From a checkpoint of a small image classifier.
Model: arch vgg, activation celu, widths [80, 160, 320].
Rows from block 6, named by matrix and row number. Each number is 500 + 40 x the weight over its row's rms, rounded and kept within 0 to 999. All counts start at 0. Numbers have three digits each. After the name is the row's rms in percent of the matrix's.
# conv: 3x3 conv (model.blocks.6.conv.weight, 160x160x3x3), inputs 70-76, a 3x3 kernel for each
conv.0 098:459519511434441476430453503582564535587557528549530496530541517550595556536472469459472485492515511426490516562434466509422518540476499506479472487510508501520498476489467489472480509487454
conv.1 101:569510499498458441501454461538482511472490438522506465470494492494515528497525533488522630491581669518575590553551514524519455542507447515480492568512481498451442516523545530535540475485511
conv.2 102:461520505439479450448450421425412408461462420548528481481536514484496502493542563522527537532547441522542448489495520423475502490498481503536589490497541544531523438454433446430466484423457
conv.3 102:406424460447490483446496483533488489498429498459416444487452424454480477491532545612583502571523472568540518496512549492479513517516531488535511526514490585580539522491505532540555486536555
conv.4 098:630616606575529552479470407435443453457441457457427417527502553527573586522492578488448478488458511490511499536565532560519512530534550514530536533525549552556521543565577491488508420497534
conv.5 100:532527517429456452398391435510485529525526554528498500508503464469464482552497468449461470504493519449496546540539572464411488481421489600581567495526537514510488549540510478467441487471476
conv.6 101:534521524487487475496486458514533496523514514552535488492509531479545485457502490453418462520469469546532513514472538522481517521521549521512515546482496530524546522543499478524568451508518
conv.7 099:512522557512547531467493501586441542552565505536558500521503505477452482462434482482470474500525529437434416557555492536541526529565516540529518501507503511470466474481479487498429451452412
conv.8 103:508502559508511555495504531512541542570579555553577552496484522502469591528569551525482472480440546501469517500518509506504484465464455501451416526513502471447499464510463481514514463512515
conv.9 102:480484513540530521539536532481533533462463517497431478504425449500469478465467547449480513479506547505508481493470501462428526434383479490504529524505502539512500465469474501475474496468438
conv.10 102:500490485525575522472516476491506517530517522542498511494483483532507514559562539475460437535528508502531487452484479480472504489480538421455424511501461506493480428455479475487489495482465
conv.11 105:555510440552511444421454454525499502497479519489498480505514468531558432505504507532524507530522473494511525485480511517539560542550521487481512480486495523514493470467525505524519501506466
conv.12 103:525501528429442468472502518468520494521556557509544584446457522429469525522501505515503503541509529521488517567495410521495445499455497522543489517460459584543544473508455474501452485483464
conv.13 101:452437481497563636510550561477482495504504553514500580556591583538528519471437483502547563531506546581503509532495525477506530576562543468518500539551517597556521489484463503491453508528477
conv.14 099:504512496421429479448391413550496465519546524475529510492527470491476450541546550507473489569501506524455460457492440502531472531528462548532512577523502494475433555522473503503503535494513
conv.15 098:406466486521539543470498486503481518463500513509496503541514543558547520479531474533478487500491487466512492447490494471515508511474432458484510579571565533518538502526508470514521496574539
conv.16 096:506462441464434391454474461523539533495496542524531577482470476450443440502482514482517502502498463516497470497503476558524520535541479505475495495486442478515504456504544525507502549479492
conv.17 100:472503572447470534442470500491497503458454489481436478424449496438485515488494505398470486453463480475446472526522486464481440417469468621558551650588571581564553461471473555550513555578531
conv.18 098:519515528477464461509502520534501505483501510529509530525543512443493482458535470476508503499502455494516492501533491528548486553555494631574562617569546514527503484474550478498545484484513
conv.19 099:524554586486512522422430462573547527536591565440500542504521557504506510455445495489516483497539484542565558495481473477456432440447423480465496488500503449489495497472431511506457519530504
conv.20 103:423486536439460520504538561566510474601564499536519502588602501594657532504572516511449464586495455558522429485503489484460501476437475570523496502498495520536509479532566475485518485492493
conv.21 101:478484472479456451518478496504577470537553549536531507503511562488563660566618629493477462508482503501470494402484478487532527479445456493455453504512492459432415585559537604541486562521498
conv.22 099:467459515471420472474408442566534564557577572495528540530537563475457526498485546489469487536517493518478435484477553524514620446445570568546510512456451479491518430495449465455451455427462
conv.23 099:430505465487537519474516509431506470449514469529524512479503514526573612525593579463484484485485509549505525432449469505529489520498511458473503466440456476457476436445436444437392522542500
conv.24 096:510528492537570511492495494491425470479451473537510560520593525543515508549517514546498535510524528508510496580548552577534561552528567578579560567517493517511569524476461510501523481504469
conv.25 099:462498493451461480488496492483494479500523503476545498565532480559539484593586555455471434462442442466502456480521546449516508456509476528521510497494505487486489490470460475463415468500484
conv.26 101:522497484469467430434440414508461498429430477440455486517506518484451507481537572421498502486505505498476489517472525533552545443514504509491497491477456490507492502539603523500531526503517
conv.27 098:501506465568642571483560521479494549483507531454506547578542530539486533461435461524531530532506486513513500434498484448505531474495482500476497470490501489514511440473412459528467421479422
conv.28 099:417489538401434457486507540510482553522488510505482495556544541509524511493489481534516503464471500487513518472489562439455505434425438511527513501503534516501517467556570439462504460429464
conv.29 100:525574581473514549497511496473486474495496475474520468533487499559507511566524528489499497482506505465479438535511524509504517546540498530509519510483473495495457463484438472451443490485468
conv.30 099:525543569510510568425492553442435487454480439437458473511517505489522523494519506471479488492499467467456446485485475454452458509452436478477388535528475485502489574592514592538515487467571
conv.31 103:510482522472518547471493520508482462505494450516532503512503524540545543497508497553545551492561550524559460451495558489560559517537500515510528516542584459436443440509466430492492402493502
conv.32 101:385436466461491480440492475451493471462499477433498500509472485466461483474450474517539526489509525510540545532489504562522522558523543487450465479430454411390432502507460493498474480498469
conv.33 099:495504445502510497508526494530508541598533539567490489439490507526523507506463496526449449528482508507504509560568507535484482469412438475444483517515527495437446558527473495472450494468482
conv.34 100:528525500409448480466485516503504502510532524503489481494444486507462473476486508610527500548505506502520498549465516490427463455469506479469460444478510483447466538510557475460500565514518
conv.35 099:473459495392425495489496532495491494495495483499486452518438462485464427515433479537556589576562575526495468563540550553511460490502498444434475449407483486482500542514543504494479510522459
conv.36 103:550513452553493479520479446475528553504494481489484513466456489472456529518504523539527548509478519447453500416491501415468450475503487453449400448468452450461490500478441518491530519487523
conv.37 102:470456471531501452536554497541499511480497505452478544490509563442469508478500445477503495462506555474517555559542489546514460515494525581568498502534508533492501554470534539486514488542546
conv.38 104:448504510472496523457453457448462492463469467483497507462521498501511494488522482578538551600568552561540456464497501466430509469471542465415415509462455518530521550447484497474551491489524
conv.39 100:527541563512501515401442529500449503505478486483483441505502515504559522520603549510545548507516573469483527475481467486504478483507468416419428422400409443438456523535525509527478517506427
conv.40 094:502498473501506485503529525502460463522479494510505482520487479519479493562497525549545495495517518498529508494555560497488507512531536511545552490538566526527567519530473523499483499513470
conv.41 099:509505488494520509441489488518502542557530530546545485509510523556562553499499473438453467466494495435478465494558530493511485510476484540557634562552604453481488472450453568543465468478439
conv.42 101:455458494492479457495451488475447479409425439505495487429483488508493547514525586535582541543557536517570615453448463493498492529465445480536494508566540480510539434450423539517470547513486
conv.43 099:421461407441438394540540515501512501531482514512512513444462450467480453416419434471540479401496488474550536479398415526495484469515503457497546492506453409502475501544515563510450559534514
conv.44 096:477502459488492413513486482468498496483521505476465464518452462472481517487435481450474461493502418460476419428446430457447427423441380492509542550547594575536559449438484494538550502537481
conv.45 098:513452454462442416406423400517554531525512587520465510497507499492523519477483472522548529535526565549539584495521519460464489467466501466480528485491513441470517566584536561585542487540521
conv.46 102:554586566530556513506492466493491513483508496493522563485467481580535537551509589469514515464472478482544537520588530463512512520529585485518508570567566501493524519510500516499470476489471
conv.47 098:521545514468497477420468523546521535483489522461497537580532523566536565565553576558507493608544557613627621475452476431516472447495466536550543523545533503516470469473477499497501524528490
conv.48 100:464517465443497464480499503496535538433485482447512506571546537458414469394415409482460516509445471505505469457481425474515438447419436496530538512514533562510548505494523535509499480516529
conv.49 101:479478504430409496473422536508482478525494513517528495512559558515510488494492525573602573513554607519516552442439469480461431498474484478520478490507471491477492533565558532542572529522553
conv.50 105:447499507454503450493507444442520499459492510509500526507533486511509475530500468509516490530548513502521532465531570480553574514566587487475451519465436483476446478509516462523540431511547
conv.51 096:493502504477486460470485474524547493515512457553523514506494456480487496481475503500486465492512476437453451539559543555527535554543578461434451468454460465470448477477454456530526465524524
conv.52 099:516509462503474478511458468541545513474537578499506599536517528529550589520462544555504559528509487538495480527499525533506477465463455496519518516533556509523556482527516470488493469500541
conv.53 098:532543540553510482589521499529530534482512507493533525566491500522507519478476486525468476477456452420447462552570537503525510515510457513531536432442489436456482484518480508500501477477456
conv.54 102:500464471528493535516482525509465489505549487523507406459466458564528489443399421513512508471505463475522502469475481472495481511528489490419364501431383482477433421424448482447452458503534
conv.55 102:438451515448471512456446432484446428502463503565564564502485490503429410493473470508539488574596584584556542546454447595507501555490463513479488470487516440472537553531505483469488476450503
conv.56 099:497520500487497468495494536540522558490531531539487469491522514536516524508528544515523537485479487504540481450487487501538541529490558447490509457438440487472448472445455509483412529439445
conv.57 100:443418377444400417464423446682709488629607492516502551472496494504519492490507432506554518601579465457442392426440511431506556438468477461505499480489509496442451445435493442469490423514491
conv.58 101:532518460625523442594462377460487513428484567454433506509507505438460518526501504458513488498566526548574588483489472493548528501561531528520508456440446442444417471481522478487507498526495
conv.59 100:495450501427472587428462518474512529465471505514528514511478482477531480458515481517510520489482507489546598459471473531478437542502438435494500436462471404436430487466474518462458560478488
conv.60 104:486520535514510470496489484405462435419451439544483478560561499526581518515502527542506509487469483512449471551607489516649567464587669500521536496526526459497456446411417484460440554536473
conv.61 100:469464469580572564575555505538511486523525472462507494498516586505513500517534511514454494454440470488480443475501439496520469500535470596535508537491504507517505548499468499477504479480457
conv.62 099:476467481500509477485495490531495504492493505491503528516514519542531523548511543467472480503502487512504517455458520416430540410457551494485493492500526455475493434410451497519511505489461
conv.63 100:468474479449499478467460436480442437467462450487498496450455471482497526489515542484485461467478498444428452428474488432449487570547537555496485545534503532532493539491543517501493473490466
conv.64 097:426426467452462444468482478460475548490521532575550519484498499530500505478496533518487490468458471450476516462500472538543501557545520510582603556541556537521528439429490563525526505479489
conv.65 097:499478435491503465471508471554580587520554491593616545519558532561583521582527594505487480520506473525516480551524554570512569533496568439477494465477473463478481561516507568544578586595537
conv.66 100:493515453579545480560532512493477474530544485533550551522489537491440498522501512458460489453492495448473462445476479502546511446527522534510494449510466424479414476502514477496449465524493
conv.67 099:433411448499472498464457456478468492471480480468495476528519530520556475529517463494495513516526543493465465493498490426442462412418455527542498499508511556541527599570509499518501471444437
conv.68 100:520510479513514475449477443495522508409497525548501562545535553510502553528492534504514535478422463427466524426441481454462475477477496489486469571562536608626591510491512478466452442448497
conv.69 098:472493456493503494475461445496506510519503500482502553504530495565564519556468425463527499462440431479455521486470426581554496535525519452504510527559537452470451522554555529497450442429430
conv.70 096:477506532464483497477518484482499580476446565526518547505491482569566560540526502546533503529506513507511441564523508519491513497461497544473476488493466510531484546557570483517525437544556
conv.71 097:496414434476441415496515477504507493467480517511514522502547539536513530479472444491430422441484505468444463425457396485464443508516524477496515501486519532498528526472505506473491452452506
conv.72 100:503457433482485491485458481487543532481523544433456501498507467482471430517495471516517548516487526534511536477424485461442426438449391459465501553530500524557577555507529568537525585554526
conv.73 101:559485434488410401492444436493522498553534464528521471568538591538576586494529572495473537462499478469460439502530523548484457530433413445474459467509529449449430532487426531498477539525517
conv.74 100:552561573429488485441457426498530465531532473504546557489524498480500471532565538452462492446413452541508466486486483502525518502516486546542549530492538501473505463468457482507541479509534
conv.75 099:498450449484484459487437401459489489492507518512551533465504513505550549523472507503498528450426464484485513505483533467466471503512474480489502515529553520519533430448426503436458491462472
conv.76 101:489475468478471474472464489499578586479524512511546536556479505570567530490520475494480500506505497511509487577613591530544495454533489497494500530481507527512525597494576563470509544530481
conv.77 099:578578575488425444428426498516587590443435472446395490507498484490484581543489535507449400527548504543567581558517527495523533495523523525517499479479525590532502507509516491537538525543525
conv.78 104:512508448519534560454505534450471513464481501456514530469498523465477509451470517451498570488510553468502601491450502495477568462447510484474503509517530477473498548473458503453428490470422
conv.79 103:412405473493472488513481437480518551519520522549538511494469509491453468456471446446500535506526513462525503489558483506526521528526522483459469477465477501483470539553492510510497493528576
conv.80 100:565536444499511458367422443519530552533483580543518536527543520491485472481487486429525516542564558529500510437451497474475467529480454494494523485490507450497523495610564475545503468523425
conv.81 100:464497478418433425431429456524489503470435452458431459458472568499470636522591604476455539548505497547471409474485464440434492480470474433389405426403413516501499490506440592513450517455433
conv.82 101:456437460460430463467436439470466495451458499473539562528487490475482499446460496499504560501515504448484443521559563587547476489525523439431420403454462444512467486474493533517515513517521
conv.83 095:492482483505465477496485443454509531468498531583544530525517539547554591560565582429456439488495484487500475501521515496505501474498498512497496543494554531468535526501530498485615483494539
conv.84 100:510481492483444477437426465450472494454440455485532528514496529507499513480458493476484466468470511480494495520476496508518570497493537560612589528576562529507541527498479572533508472475501
conv.85 101:472508501466489465523497495429439480443486465463495512520468495527558555474486487510522540602587576509509519539515525520500472586616541494501502542500520514505517459450463490474475481524422
conv.86 102:466453461507477494484459453453448481480470461489493440575628578573584538486439399575511550580542579498524510398451434462513507486504521450443514508492510531518504500504516445454454472501492
conv.87 099:499499488520531511462452464502435469471453458531522519470505490499459468522489489498543556533516553447480475461485424396430408403454479436489434436461447506497504496557528459497470469468445
conv.88 099:478491510433433500477465510513537484480499432433489487532535498506480477467481509511493545511524515410411494415473460419440444468489513543545589478455524525502505567590539529547474517557522
conv.89 097:461460463467469451406434408536553519488483555435488509511484492513494539532484558495519550572578561576511562479470459474461460488500495485491498455467510473461475511521493494519507444536478
conv.90 099:465418416444469486517545541505531481495472494565475529467469500508472534477474527514519503501501509434474480489485523536568576484490480486533537472500514463478503534588520564565525542506526
conv.91 102:509475463533481497597532548494507494455490511513505533528525531515513557568532538450470476458469469484485480466445496515464499500482479492551570517566569466490506492532520494522572526486552
conv.92 103:491467410477473435499468444511503531529485502515526538537502490535475490489467451458466468498458501570502534432473519451500512444504536514509503420446437441482490472458454464533543504504523
conv.93 102:491533515512566561516585565495593543476525507489523439486595629504553552536538537548544542550533478512484429502532492481495464406457463522527530496490454494522509537528525541525510456456458
conv.94 098:465509480475521490507556550488481470452482468461478442431403425459465496455473478490471506495514524539496538478444489516487510559496466481456452493465484482481509491516506498526469501526455
conv.95 100:501548579531581585437492503487536525501536539526575537492463464467478475494479451504470504497473439429435439552579605619646620577579519449438429482471467509498519498518571523537569527543538
conv.96 097:484526503501528485445424402591537564525517530424513444517509467495480422525512461527537520493519530517501515495506484494543498491532491490515471550526468548540510549576531477544536536601573
conv.97 101:568509449512461422507475441565512509528501485461476459414477460454476514488495484474466508481498515451437470510520503495465508441452517419463461481517530488490488553491519515488520537484460
conv.98 100:473468465532501508472480479475471475461451467508499506503471501518505512557533526454460478492475465459448459430461458455486439406473437419449462373418442503508492519502442532465470482489477
conv.99 095:445429471467448428434451396492497520489486520491533542509425476458474505524482470475489468470487488472483516476457461449429415484524512512493494455448471484520454540521574483519554460493533
conv.100 102:524489502526504590503502564544519562537501516547494486499470448462469462489516429418481515486475520489475485498536510487528507503573539413448409429462457464464451489547527463521486473528458
conv.101 103:543506500526488468530486524610528533565495473535529463393414471436497458491494465504529452470482438463477470545551496528511475519502515490499551557526528501511542481494449512559473470505491
conv.102 099:518565597475515542428472482491488496538524503503548558430450470425459470429485492521473506524537501459484503492542550512526540492495530378398370483474447527520491482491458565553533536549491
conv.103 099:546509554524498515513492475462460462484469478457456485559535516529493485458470464471523488503528536531497518494444439481476491489467507470455493527485547505462462527552502541539502483503548
conv.104 103:502528536498487543439414456507486457467492487534530558511509513459491473469475494602520506578557506635628562498551487482512542464448519566528470561537491534500501513468455573551528517544537
conv.105 102:483477444532520467478484442531453453561501436537545473544485505477486455476493482578597525593565503436484479472462502467463459439468458612535573496474485459444426448476460508488477471488474
conv.106 102:456447450531483473517459476562612577467527514471484468536491482528503547514508509462450453504499443469476501471502539515509534553504487511534537477454420445423376472447461468472416497465442
conv.107 097:544513554480464462432444478528560535541555537521563543499493469473492520529552528495564506499507452533554541445507503475498527517478462442441501486463508402344412550505473495462462530501506
conv.108 101:549550529520509530420444445533560551485528517469495495475490490479491467521514504483521496460487456493487474512515522580540469529512441400426457373400426417434459506498460451431460473467480
conv.109 099:534543523511488499494486508504492548551529538485511452485505542467507515516525549542547522524474507469459459531541542516542469496541459455467465454470443525545532423448485494515549506537528
conv.110 099:499476468490484481495474468523544484529539544518510473487478488542485484488468476547521491558508442455463416465456470524513496519499492466442481492431462515467452526496469534514507520515514
conv.111 101:560539457576569573494519528485503504500495476489458458495496512457493466515506522568504502635531473477479461564556541536522515511467450510529502484537525529505492497493503453476531476469491
conv.112 100:498489498502453465505507537459445469455444440499449467511472533437461545477477451462455443549503504501549550513551558518531510482492476444469488467515505519541553521589551522523504488511518
conv.113 097:483450445431460492470529519547543518541569542474505547493515523482458460470514522508541538491490510471477480523524477505556547530491464494483474512480470570510498564551536476490528449453472
conv.114 103:551517476450451502428470496485465523575509567555552525523519489615605526516607557440474499484476524497489471519456504551485469564614489538515550520512547523570536495507550561518513596567563
conv.115 099:490487426528526459532506440469472482509486505532473509510538515482555517492517461492514471534577535564548471410445423430451462395424452525521543450489508504473503529490527494514502489521524
conv.116 102:415473475413470472479488465523495546503461435486504456522472457467432419475491471527507499571523496541496496458478494424451446464507510502571618506532506493542531484521502459479486476472510
conv.117 101:450440410456461444491506504546592555476510500480553550495521534506501473498483485485450512490471521473511535528577525480496509512468494564567519555572598572584551483482524464505559468499487
conv.118 103:446444451530514470525547490455528528405470522456511524557619521515539534466459562473487529434472507450445483539538474569523523495494474432465452444490502422443463532449407535533512497523502
conv.119 098:493484500508500513458494494524485505478501545499505549680538570572579633545584557476501441482485494460508569512528553542496502483485521529489487511498504508489493474542506464497420528518478
conv.120 100:491503487458459445500491494615609541508530532481489494533517502520495465486528501540509547471481477454473478479531533548543567469429514468462472491454495523459526456478472403436440460451460
conv.121 100:472471497439455475422413433520478517474491500555572538462483494500510499491479481497457502450476483467535501419453469439480505452496490463510513572572534487508491476477459455440459496481472
conv.122 101:522573527482532496514537490530497500470503483511558518505486456453479448467510558448482459458486428474476464493445456499475433529514497507451485536534521513524482497549526469482469498471452
conv.123 101:509481479487421406516477473517552565516487495499461509420469495485542448486515485519530528539527490485461492484480503514494467497521501512543565518511523508520528488462465466478479530542507
conv.124 099:507545517486525484497480453499458512558530488513560532514533529537514475529483478474515476486534462409467371516530531503509529451474514481466471500503494515525486447412408502524525516504473
conv.125 100:422442525404435476470498546542517495546519520545500519451491476449454447514517519479511521497571568512553548483537527543515521501493554592571517541541602533525507508502476526489490500497507
conv.126 100:479480477533519512490478472474479496443464516475490488521446488500444421499478452477504494511494517552530544468478478493483484483494465529531581584583634568601593495520567516504556524551532
conv.127 101:481531554511561578477515533502556617508607611555676623476483524514508527487450480594574529520559610587628658506479449506469444491464489460468477528466467526480460556516488525468445508447489
conv.128 099:487468454457437442480496507531529450520551484597648580519530489500453506496452472488424419490467461513495506488524536512522512552573569433430434438436447420470460476513489455502505539552522
conv.129 105:488564619513571554488503467676579554568576537474548549514493495510512551455506499549514481538547525473556550460539534467493505488536558499465489500484508529512489497482460487507494491486513
conv.130 097:542486453506440402503474455479478458485471450519516541464412440496444486513433473470526514507503492456471477496424459531467551474476508458438490499501501465508513471510482496519514484527503
conv.131 101:515489528548542545539554564499526513511527477539590567523476493482459494470459545478483565487479558455416440551489468530496520590585566512513476549534528514512505505441400533516518518521526
conv.132 099:475550522451509486495529518478536556526517535539510530522478476531521479513533545508488520577538542504518515484523523456458487480503566554500540585490518538517548462481473478476469494527432
conv.133 102:502493529574547543548548538579626589549521508468452432426470483452489495492519505512454507542456459522513500521590479486550509417455461459474503529508492557539520538477431480454516457493527
conv.134 100:557512492506490469495500512542490497520543492552549499466500521481496549487475491500516512496507479509505459398446451471488515470481514480462442539531537514496515518517519515523530512533570
conv.135 099:524516521503529529430488451487519539522544587501551563450466460501520541462493496535515474517501482552532551548533555502531523474494528545521555564530553486476500489520492474496475450449455
conv.136 100:460492518510523561494499518501498512501521555540581582482468489464505498469467473450453441500502481525514520608565469502477480442452483490479506478473478453466449507532533527555566524559553
conv.137 097:506519433521497439474495430451474445543565515482458470537505492500485533520473487487468413527515493503487539502503479507476474466431480503510498438455435398417454489449464502475522483500494
conv.138 099:520526492568551516549534531436455496458500490469552484471494482557527487498499507524531494478475481500497494470468494484474533570524522504527519485497459445493528477514477483541526492566515
conv.139 103:443470525403451484493576528448474480408454522454468542526494489515529545523621569462504478458488452502524520456526489459513484490518520536507514515520486466494477509512581442469511546539516
conv.140 099:492505523483513529524500480496529477429522472473505481579576556597544500465510490533515539578574547536529519457482492444452451475485508525482484474427443470473473551549563582586552526476552
conv.141 101:458459510494481498457438455530494515524513541526516532590558531527572501498524500526500527522475472503495473474467468519509508498495537433474474516521464556554511536535498582558492520493477
conv.142 098:586528561519516512424441411451452510474418456530484490454471464511463504579472520463512522448453486481423433532525472512526490539553550537520533556527535612569572517470449516462466446435429
conv.143 099:483437467461416436485475533539583595459483525505509533563514498547546554488476480483504514480487522493481490519518514532542497522502519519522513484488492495472462515513488536489494517530467
conv.144 103:541519489547523467430460412523521456509479453498450493488478516555530525533509528497488511489511500541544500431423415520465456474455470579563520519502474474480499521526483523550557551540532
conv.145 099:551577553552571520426402413504521487527477466541498440528468483524485509479511487506535519525484522495508543532543537570586584524498498476476500484475490542515469471466436563529484506468516
conv.146 099:423455442436415432424455431570569526483497497454477515503571536572537540534552508509509451478453437500433474504491428479516508497529508507482495506484451554581563483479478483495482497536491
conv.147 102:495494474513502497488506518428430421429433447529535508551563511535676560489586522422467384477522448510549428491484495490500514484502500541492549531488486492538527474463491481457474455476460
conv.148 098:500473483478483466479473428428476478508504479545529535472537546486491500506478510499431461539467473492459432435468463513511491501469510554523508528543522487495499505480473546540574536527524
conv.149 100:540519538528461536496458482466486493479485432551544532500537521457475474478487394559551529516552587536551557511538513500540526499554540472493527528568561543558551474510458480467476481504498
conv.150 100:457455490490510508495502509486479457483499442505530467483445498502459474488478461512506445551527470492549541463500500488498498482472458491490480483517503508536551509505523501500483436396430
conv.151 098:477540551531540519507499506475446504513501538513495442519503504477472505488468460520497523480540534436484495453488465460463445444471484581583574521468490503492464484546559427479466445477467
conv.152 102:613556489665591504533461436476488499481471484569507500494502495458526522516515483498453412439471453440512480474469460526486461508494504470453460492477472416408438443439404483514514500481538
conv.153 103:548461418523436402504523520494501484445432435518446443473471495463494557500528528542546530536481528519501538467451456535453462417423508462510558448489510399433433472463515474440480493502548
conv.154 097:494490449549532530582588568544546464496496469508520468530498558474447499497469482467504499450490528484484461411450509511496522515504500490485537489479485465462478448473524506489505519518500
conv.155 101:499461446530511498472486491497486550426414513489444513487495430524531528478556569531538540474471478507506500486512549492499496538524476491479494481491503530499502487452410475459426505511463
conv.156 098:473501505500507531477461480478501457469478456446488456483456511478554537495543448519488484495428432457452441520535544549556521544564493454483486554596643574598646503535472533503485544478459
conv.157 099:456461512453500507430469452486547564491439561530499551472558579542493507513468508509504478518540524514511488503462495442440452473475469611623605572603568503569579521466497475430472557526523
conv.158 103:488488536484470506476455476479519474501546510579594580457525511511519483485495494500526463542554485537573579473422458524497525445510502486545557492501513478482509566584586649598556572461456
conv.159 101:539488496551499496514503536511486514532482471497541554485506522471507516432481511609528532590593555561513534549561589519520600476500563475491479519533547474478515563522548505549544463480435