Weights of a small image classifier: 48-pixel images, widths [80, 160, 320].
Rows from block 5 of a small image classifier, named by matrix and row number. Each number is 128 + 32 x the weight over its row's rms, rounded and kept within 0 to 255. All counts start at 0. Numbers have three digits each. After the name is the row's rms in percent of the matrix's.
After each channel's rows are labels from the 100 images, of 14848, where the channel reaches its highest value: "colour at peak" is the nearest of a few named colours to the mean colour under the peak. Only what is clearly more common there than usual is listed. The data: photos of plants and fungi (iNaturalist). In brackets: how many of the 100.
# conv: 3x3 conv (model.blocks.5.conv.weight, 160x160x3x3, each kernel summed), inputs 0-159

conv.6 103:112116118102159112110164077120105146114100203164149120185091133149110144116235153155079112161129063056112107113097134146147134134145164179144124139109149130084158150154171081127126146146145149170142151112198144147162121112153220120133103101124138123142155143123113083090164154188118110105112156144126113109128138164157186207150165066173106092169098133124152089070102101176141149184158106103088158178121124127151138086175205152119088110169134152120111126131176133157137111130155090
colour at peak: pink (27); yellow (25)

conv.8 095:109125114086100150176135128133142070136165144162158129107126162114164131154131146123154158124137117115113151161140109123096086151173143195118120119134130112091183127079100120110193111083160123095071178151123140129160191099174152111158129143122111115140099093106126135093169049106102163134170132159133099120088129125099099146103125103165081115165152182118103179124160185189147173149192045178157084152098085135104041131126123128145128158163119147132078133086113119222170170095186113
colour at peak: pink (34)

conv.80 109:135143160143102143108065157129151164103146106136042087087145153113155169136189138109105124146129137105159191172107128150162138155107066069098102056126098129115219090117072090111154178140148139171114099121156123167192113079158074094189089129108127056103194142168169150117148166157099147145141117130157174116162151114134145139141108094127077098115152164115191184173119118091134098143147132115091094108085100132144125126135128080128179117181134137139118154080159094136120129112163091
colour at peak: yellow (49)

conv.98 101:107068124105068104181150121094077077159190164091166168144140172130160189150145131143067203091131114167175096139126140151183103127147101075122122075127190161108101136126150129145122091163093109111108172113109152138145089149156119086150118112113167087178217180109159123127147102157080165171109130069125204119132133151170161118143150164132146168113163114145159103099098080137127182111113111140176183103143188118108109138125125117136157105097095121143166090127135125098147151100157062
colour at peak: pink (36)

conv.21 093:113140111119109141095169154126167114121094172119100162084134093109180156150183134115104128099147190104102112154095146189086159143077095111092154115154170169137147144152099053111124100093129196094123116159070165101155159146121169095153119103104150116125097112100154220149087124099162084107104128101067195114174098112144110163155137164167103100159062107182109160173115181154056208146119092148168104150105089118122112145094103136120126109127097164145149124079167163117165128115155108
colour at peak: pink (29)

conv.112 085:083098113128158129109094099174165136159049134110102139101102140149159078109106137133044098086076111151097204118122095084109132117172137108124135171111172125113130141166132139156125123151108114093132161092133084083107192166118133113083157138132075109119195089104124101089180124092133113078092109093033091115104122106189108110096149108170110120198155140088154123101150174133124149134146196132096134085146141115175197087112158128117165144099098141116076135101124122124071175081135099
colour at peak: pink (41); white (32)

conv.81 101:131087228142108134096060101131145079084117150152156104167164125129141082082173130152048168135137146093111080159159077095142115132098167201121113128144117112126195211159125094075152151083097112106118094135162113156148041099156109105122087179147080160148121172134100131047125063152125076108120095147112094100127114173129154150164099108125085083115118140114108148083188110141158137105136092100106166139147142127153084100090135126139114120148103133131090113089154115164138132127160145
colour at peak: pink (46)

conv.35 120:082114076125115140212162118067167128117106170151119148162162120085131119142144103118101144096095063141198137181146105124140071154146122144105161136137133140061141128116063140074114136131119149056133139089101120109083147078133131111117137110158175110127220125115128188135090145147121142081133107085105132158145121130119131111153078161125084137174074115128168058189086072115116142143080146176127089098139142116099167100170120140136112096140123141132135206101158080099076182104082102
colour at peak: pink (29)

conv.17 095:120163138149095139155086151163152139157125128116174062103197157179159143100109189141081137123129129133097093131058100141140088175144116057128125091136099130144159105080151100064150081076101181135085149149147131142148101163137172124144103130067128172151082184130103130145146142128079102141105080103137115134159147138128099123116173155124101101122147197095073129144114177126161222118123133138151220189110159096118096182159126105111164145079111134061114111131115126107136168086151157
colour at peak: pink (27)

conv.15 097:204090146160124129122186156083163058122116181123157157132112196133098131112152131090089137127149125120128133081160099147137138085114162123114159124148154144173105135131174169153158156178128116144161108120058133133147190129128077127223135166157074164034039110122165108106068121131081115091137142151079128122134122129063138152171120111127147153124104109063123115113095101118158135124136145129124106095137113158119105166102125080130124108124103124206106164066203098130142142153175135
colour at peak: green (32)

conv.37 100:126146184120111091110125113097132129137132139111131124073140146137137121137168136105171072108117147092158114150066151133151151203090139169142034113119099109163172082179121120083096173114103157093163075177110096121082151069120125144089129106095117162132144083113119112126146180149113199133065091104104200140107119114166108100168148109080093172151171159118212119127072150129103158109086069176131107128093114179088111114119150095106137145130059145110095099126080129168099123079144143
colour at peak: pink (43)

conv.65 104:155140164130118203117094107153090111081086171045152115124122110154145133149139129072106134125123111059223127130105094055192150095033115138079095123119094140088126168101162136138139174088153176160138136120061133166123139066112135099104143075109129147125167102092111139179105136081134149177162128126136122078128142144124130092125150094079147109157180128053171104133113113089120175125156125144174124115100117117138112177162144138155200153111132097151126137116100147122162125078179140
colour at peak: pink (34)

conv.1 092:133148137157096180100122056155130158122134112110114079164105164176121122142125140113161156128109132158124180139127118179100170093150121063083163102116132146100110145141067155117138109104145079145119088141133090095204094192143177122182150149109145123124120125113135105148109124119135060161136130099088112138168110026080090170167094127109086100146120167123126126090168184081171184160163133169084187150115093104140113102076120172127124095141108113124089157112109213175179182103113121
colour at peak: yellow (27)

conv.87 094:115104112093149117097185032118133104148129163154058144178143193138111118099132190099077121117131148174141195155152140084064093158151121127192127129124191119162143122095105131119110108098114115161133137126151100123165094147068151144137147177089106180098129170142096171119107093048111094105147120137120092140132082111111112160168110126126124147107141160139146118084156191120082179172149154153178137077132121070069092173176104125120103162081139146120093149140069184127097156148139155
colour at peak: pink (29)

conv.18 090:143175108170121133099096117134079086144139074144157121108116127112097061075106134134133154078102123179142114133142090118120135090124140134125099041149123119150108142130090130067137122152117151132081046191170060109122116119132175097109152134058142109165166081116146105043174108145109131119194103154068110061160142127117110206112093075136107106172122141114137108097195159086090154101150097152101114138133137125092086177183167136121099089114132057150111131111142140132133143102168127
colour at peak: pink (26)

conv.153 083:195110121143106092142166121130097109167078096184093137160217119098129117044145208164122107147073154110153102129145108089086121124134121170148135076108133127120146136173046181096155110073094116087200129183138101103144079130185128160021151132126122116112136121128132107131077090147160110115131129098029148081144114117150098076112125130115131111158166139112136150088112086141091141156137111165165164095138138130113120141087113117122109126086111114126126112112173118158103099072109109
colour at peak: pink (36)

conv.115 091:134096154151103165146162062172124145059104149070126104108122158196099115106181157060129135120102134157109120150164159086075118114129139068119089072132133142107147192116108139071093094154130112137121139098141081116169095140118147192110210095094145063118123170109166105193094146098151154135071139180141124113142151092163128150123086112156161086117133181100154053155185168075136147119141097138112152187117122120151128102123119084151099093122147123081142123164133163136133077146187133
colour at peak: yellow (34)

conv.150 096:129154171106134138145111174184157167144121115109061149085171085141120177185118101167088140180168092139100136152096099123115100111123130095104088091140116100143112176204119106109153105111095096086106110058140147170123057122124087122120175156118162082094111068090061120037133125071153086107103151091144137120145122121164073146164093097083107112129132155136147158083135127113107162133204113116129122086125090141151108182120139055126090117182118158116105102108080087153090141137154113
colour at peak: pink (44)

conv.3 106:106103154076131122152118163104117090145180095151131079083107066108129049121132194166176150164138100133159097152136089094139158099138102092082136129148074123167066162148147102059136153127118154127062138109168170102112123115149239131133128136130090109175153078099121109055133123128186125136132076127175132117189104136119131109113130131101069107083133061098142116110124126135144160148143155121064120152164107169167163111108128102094080179172132142108176118137134183117084169135146126
colour at peak: pink (30)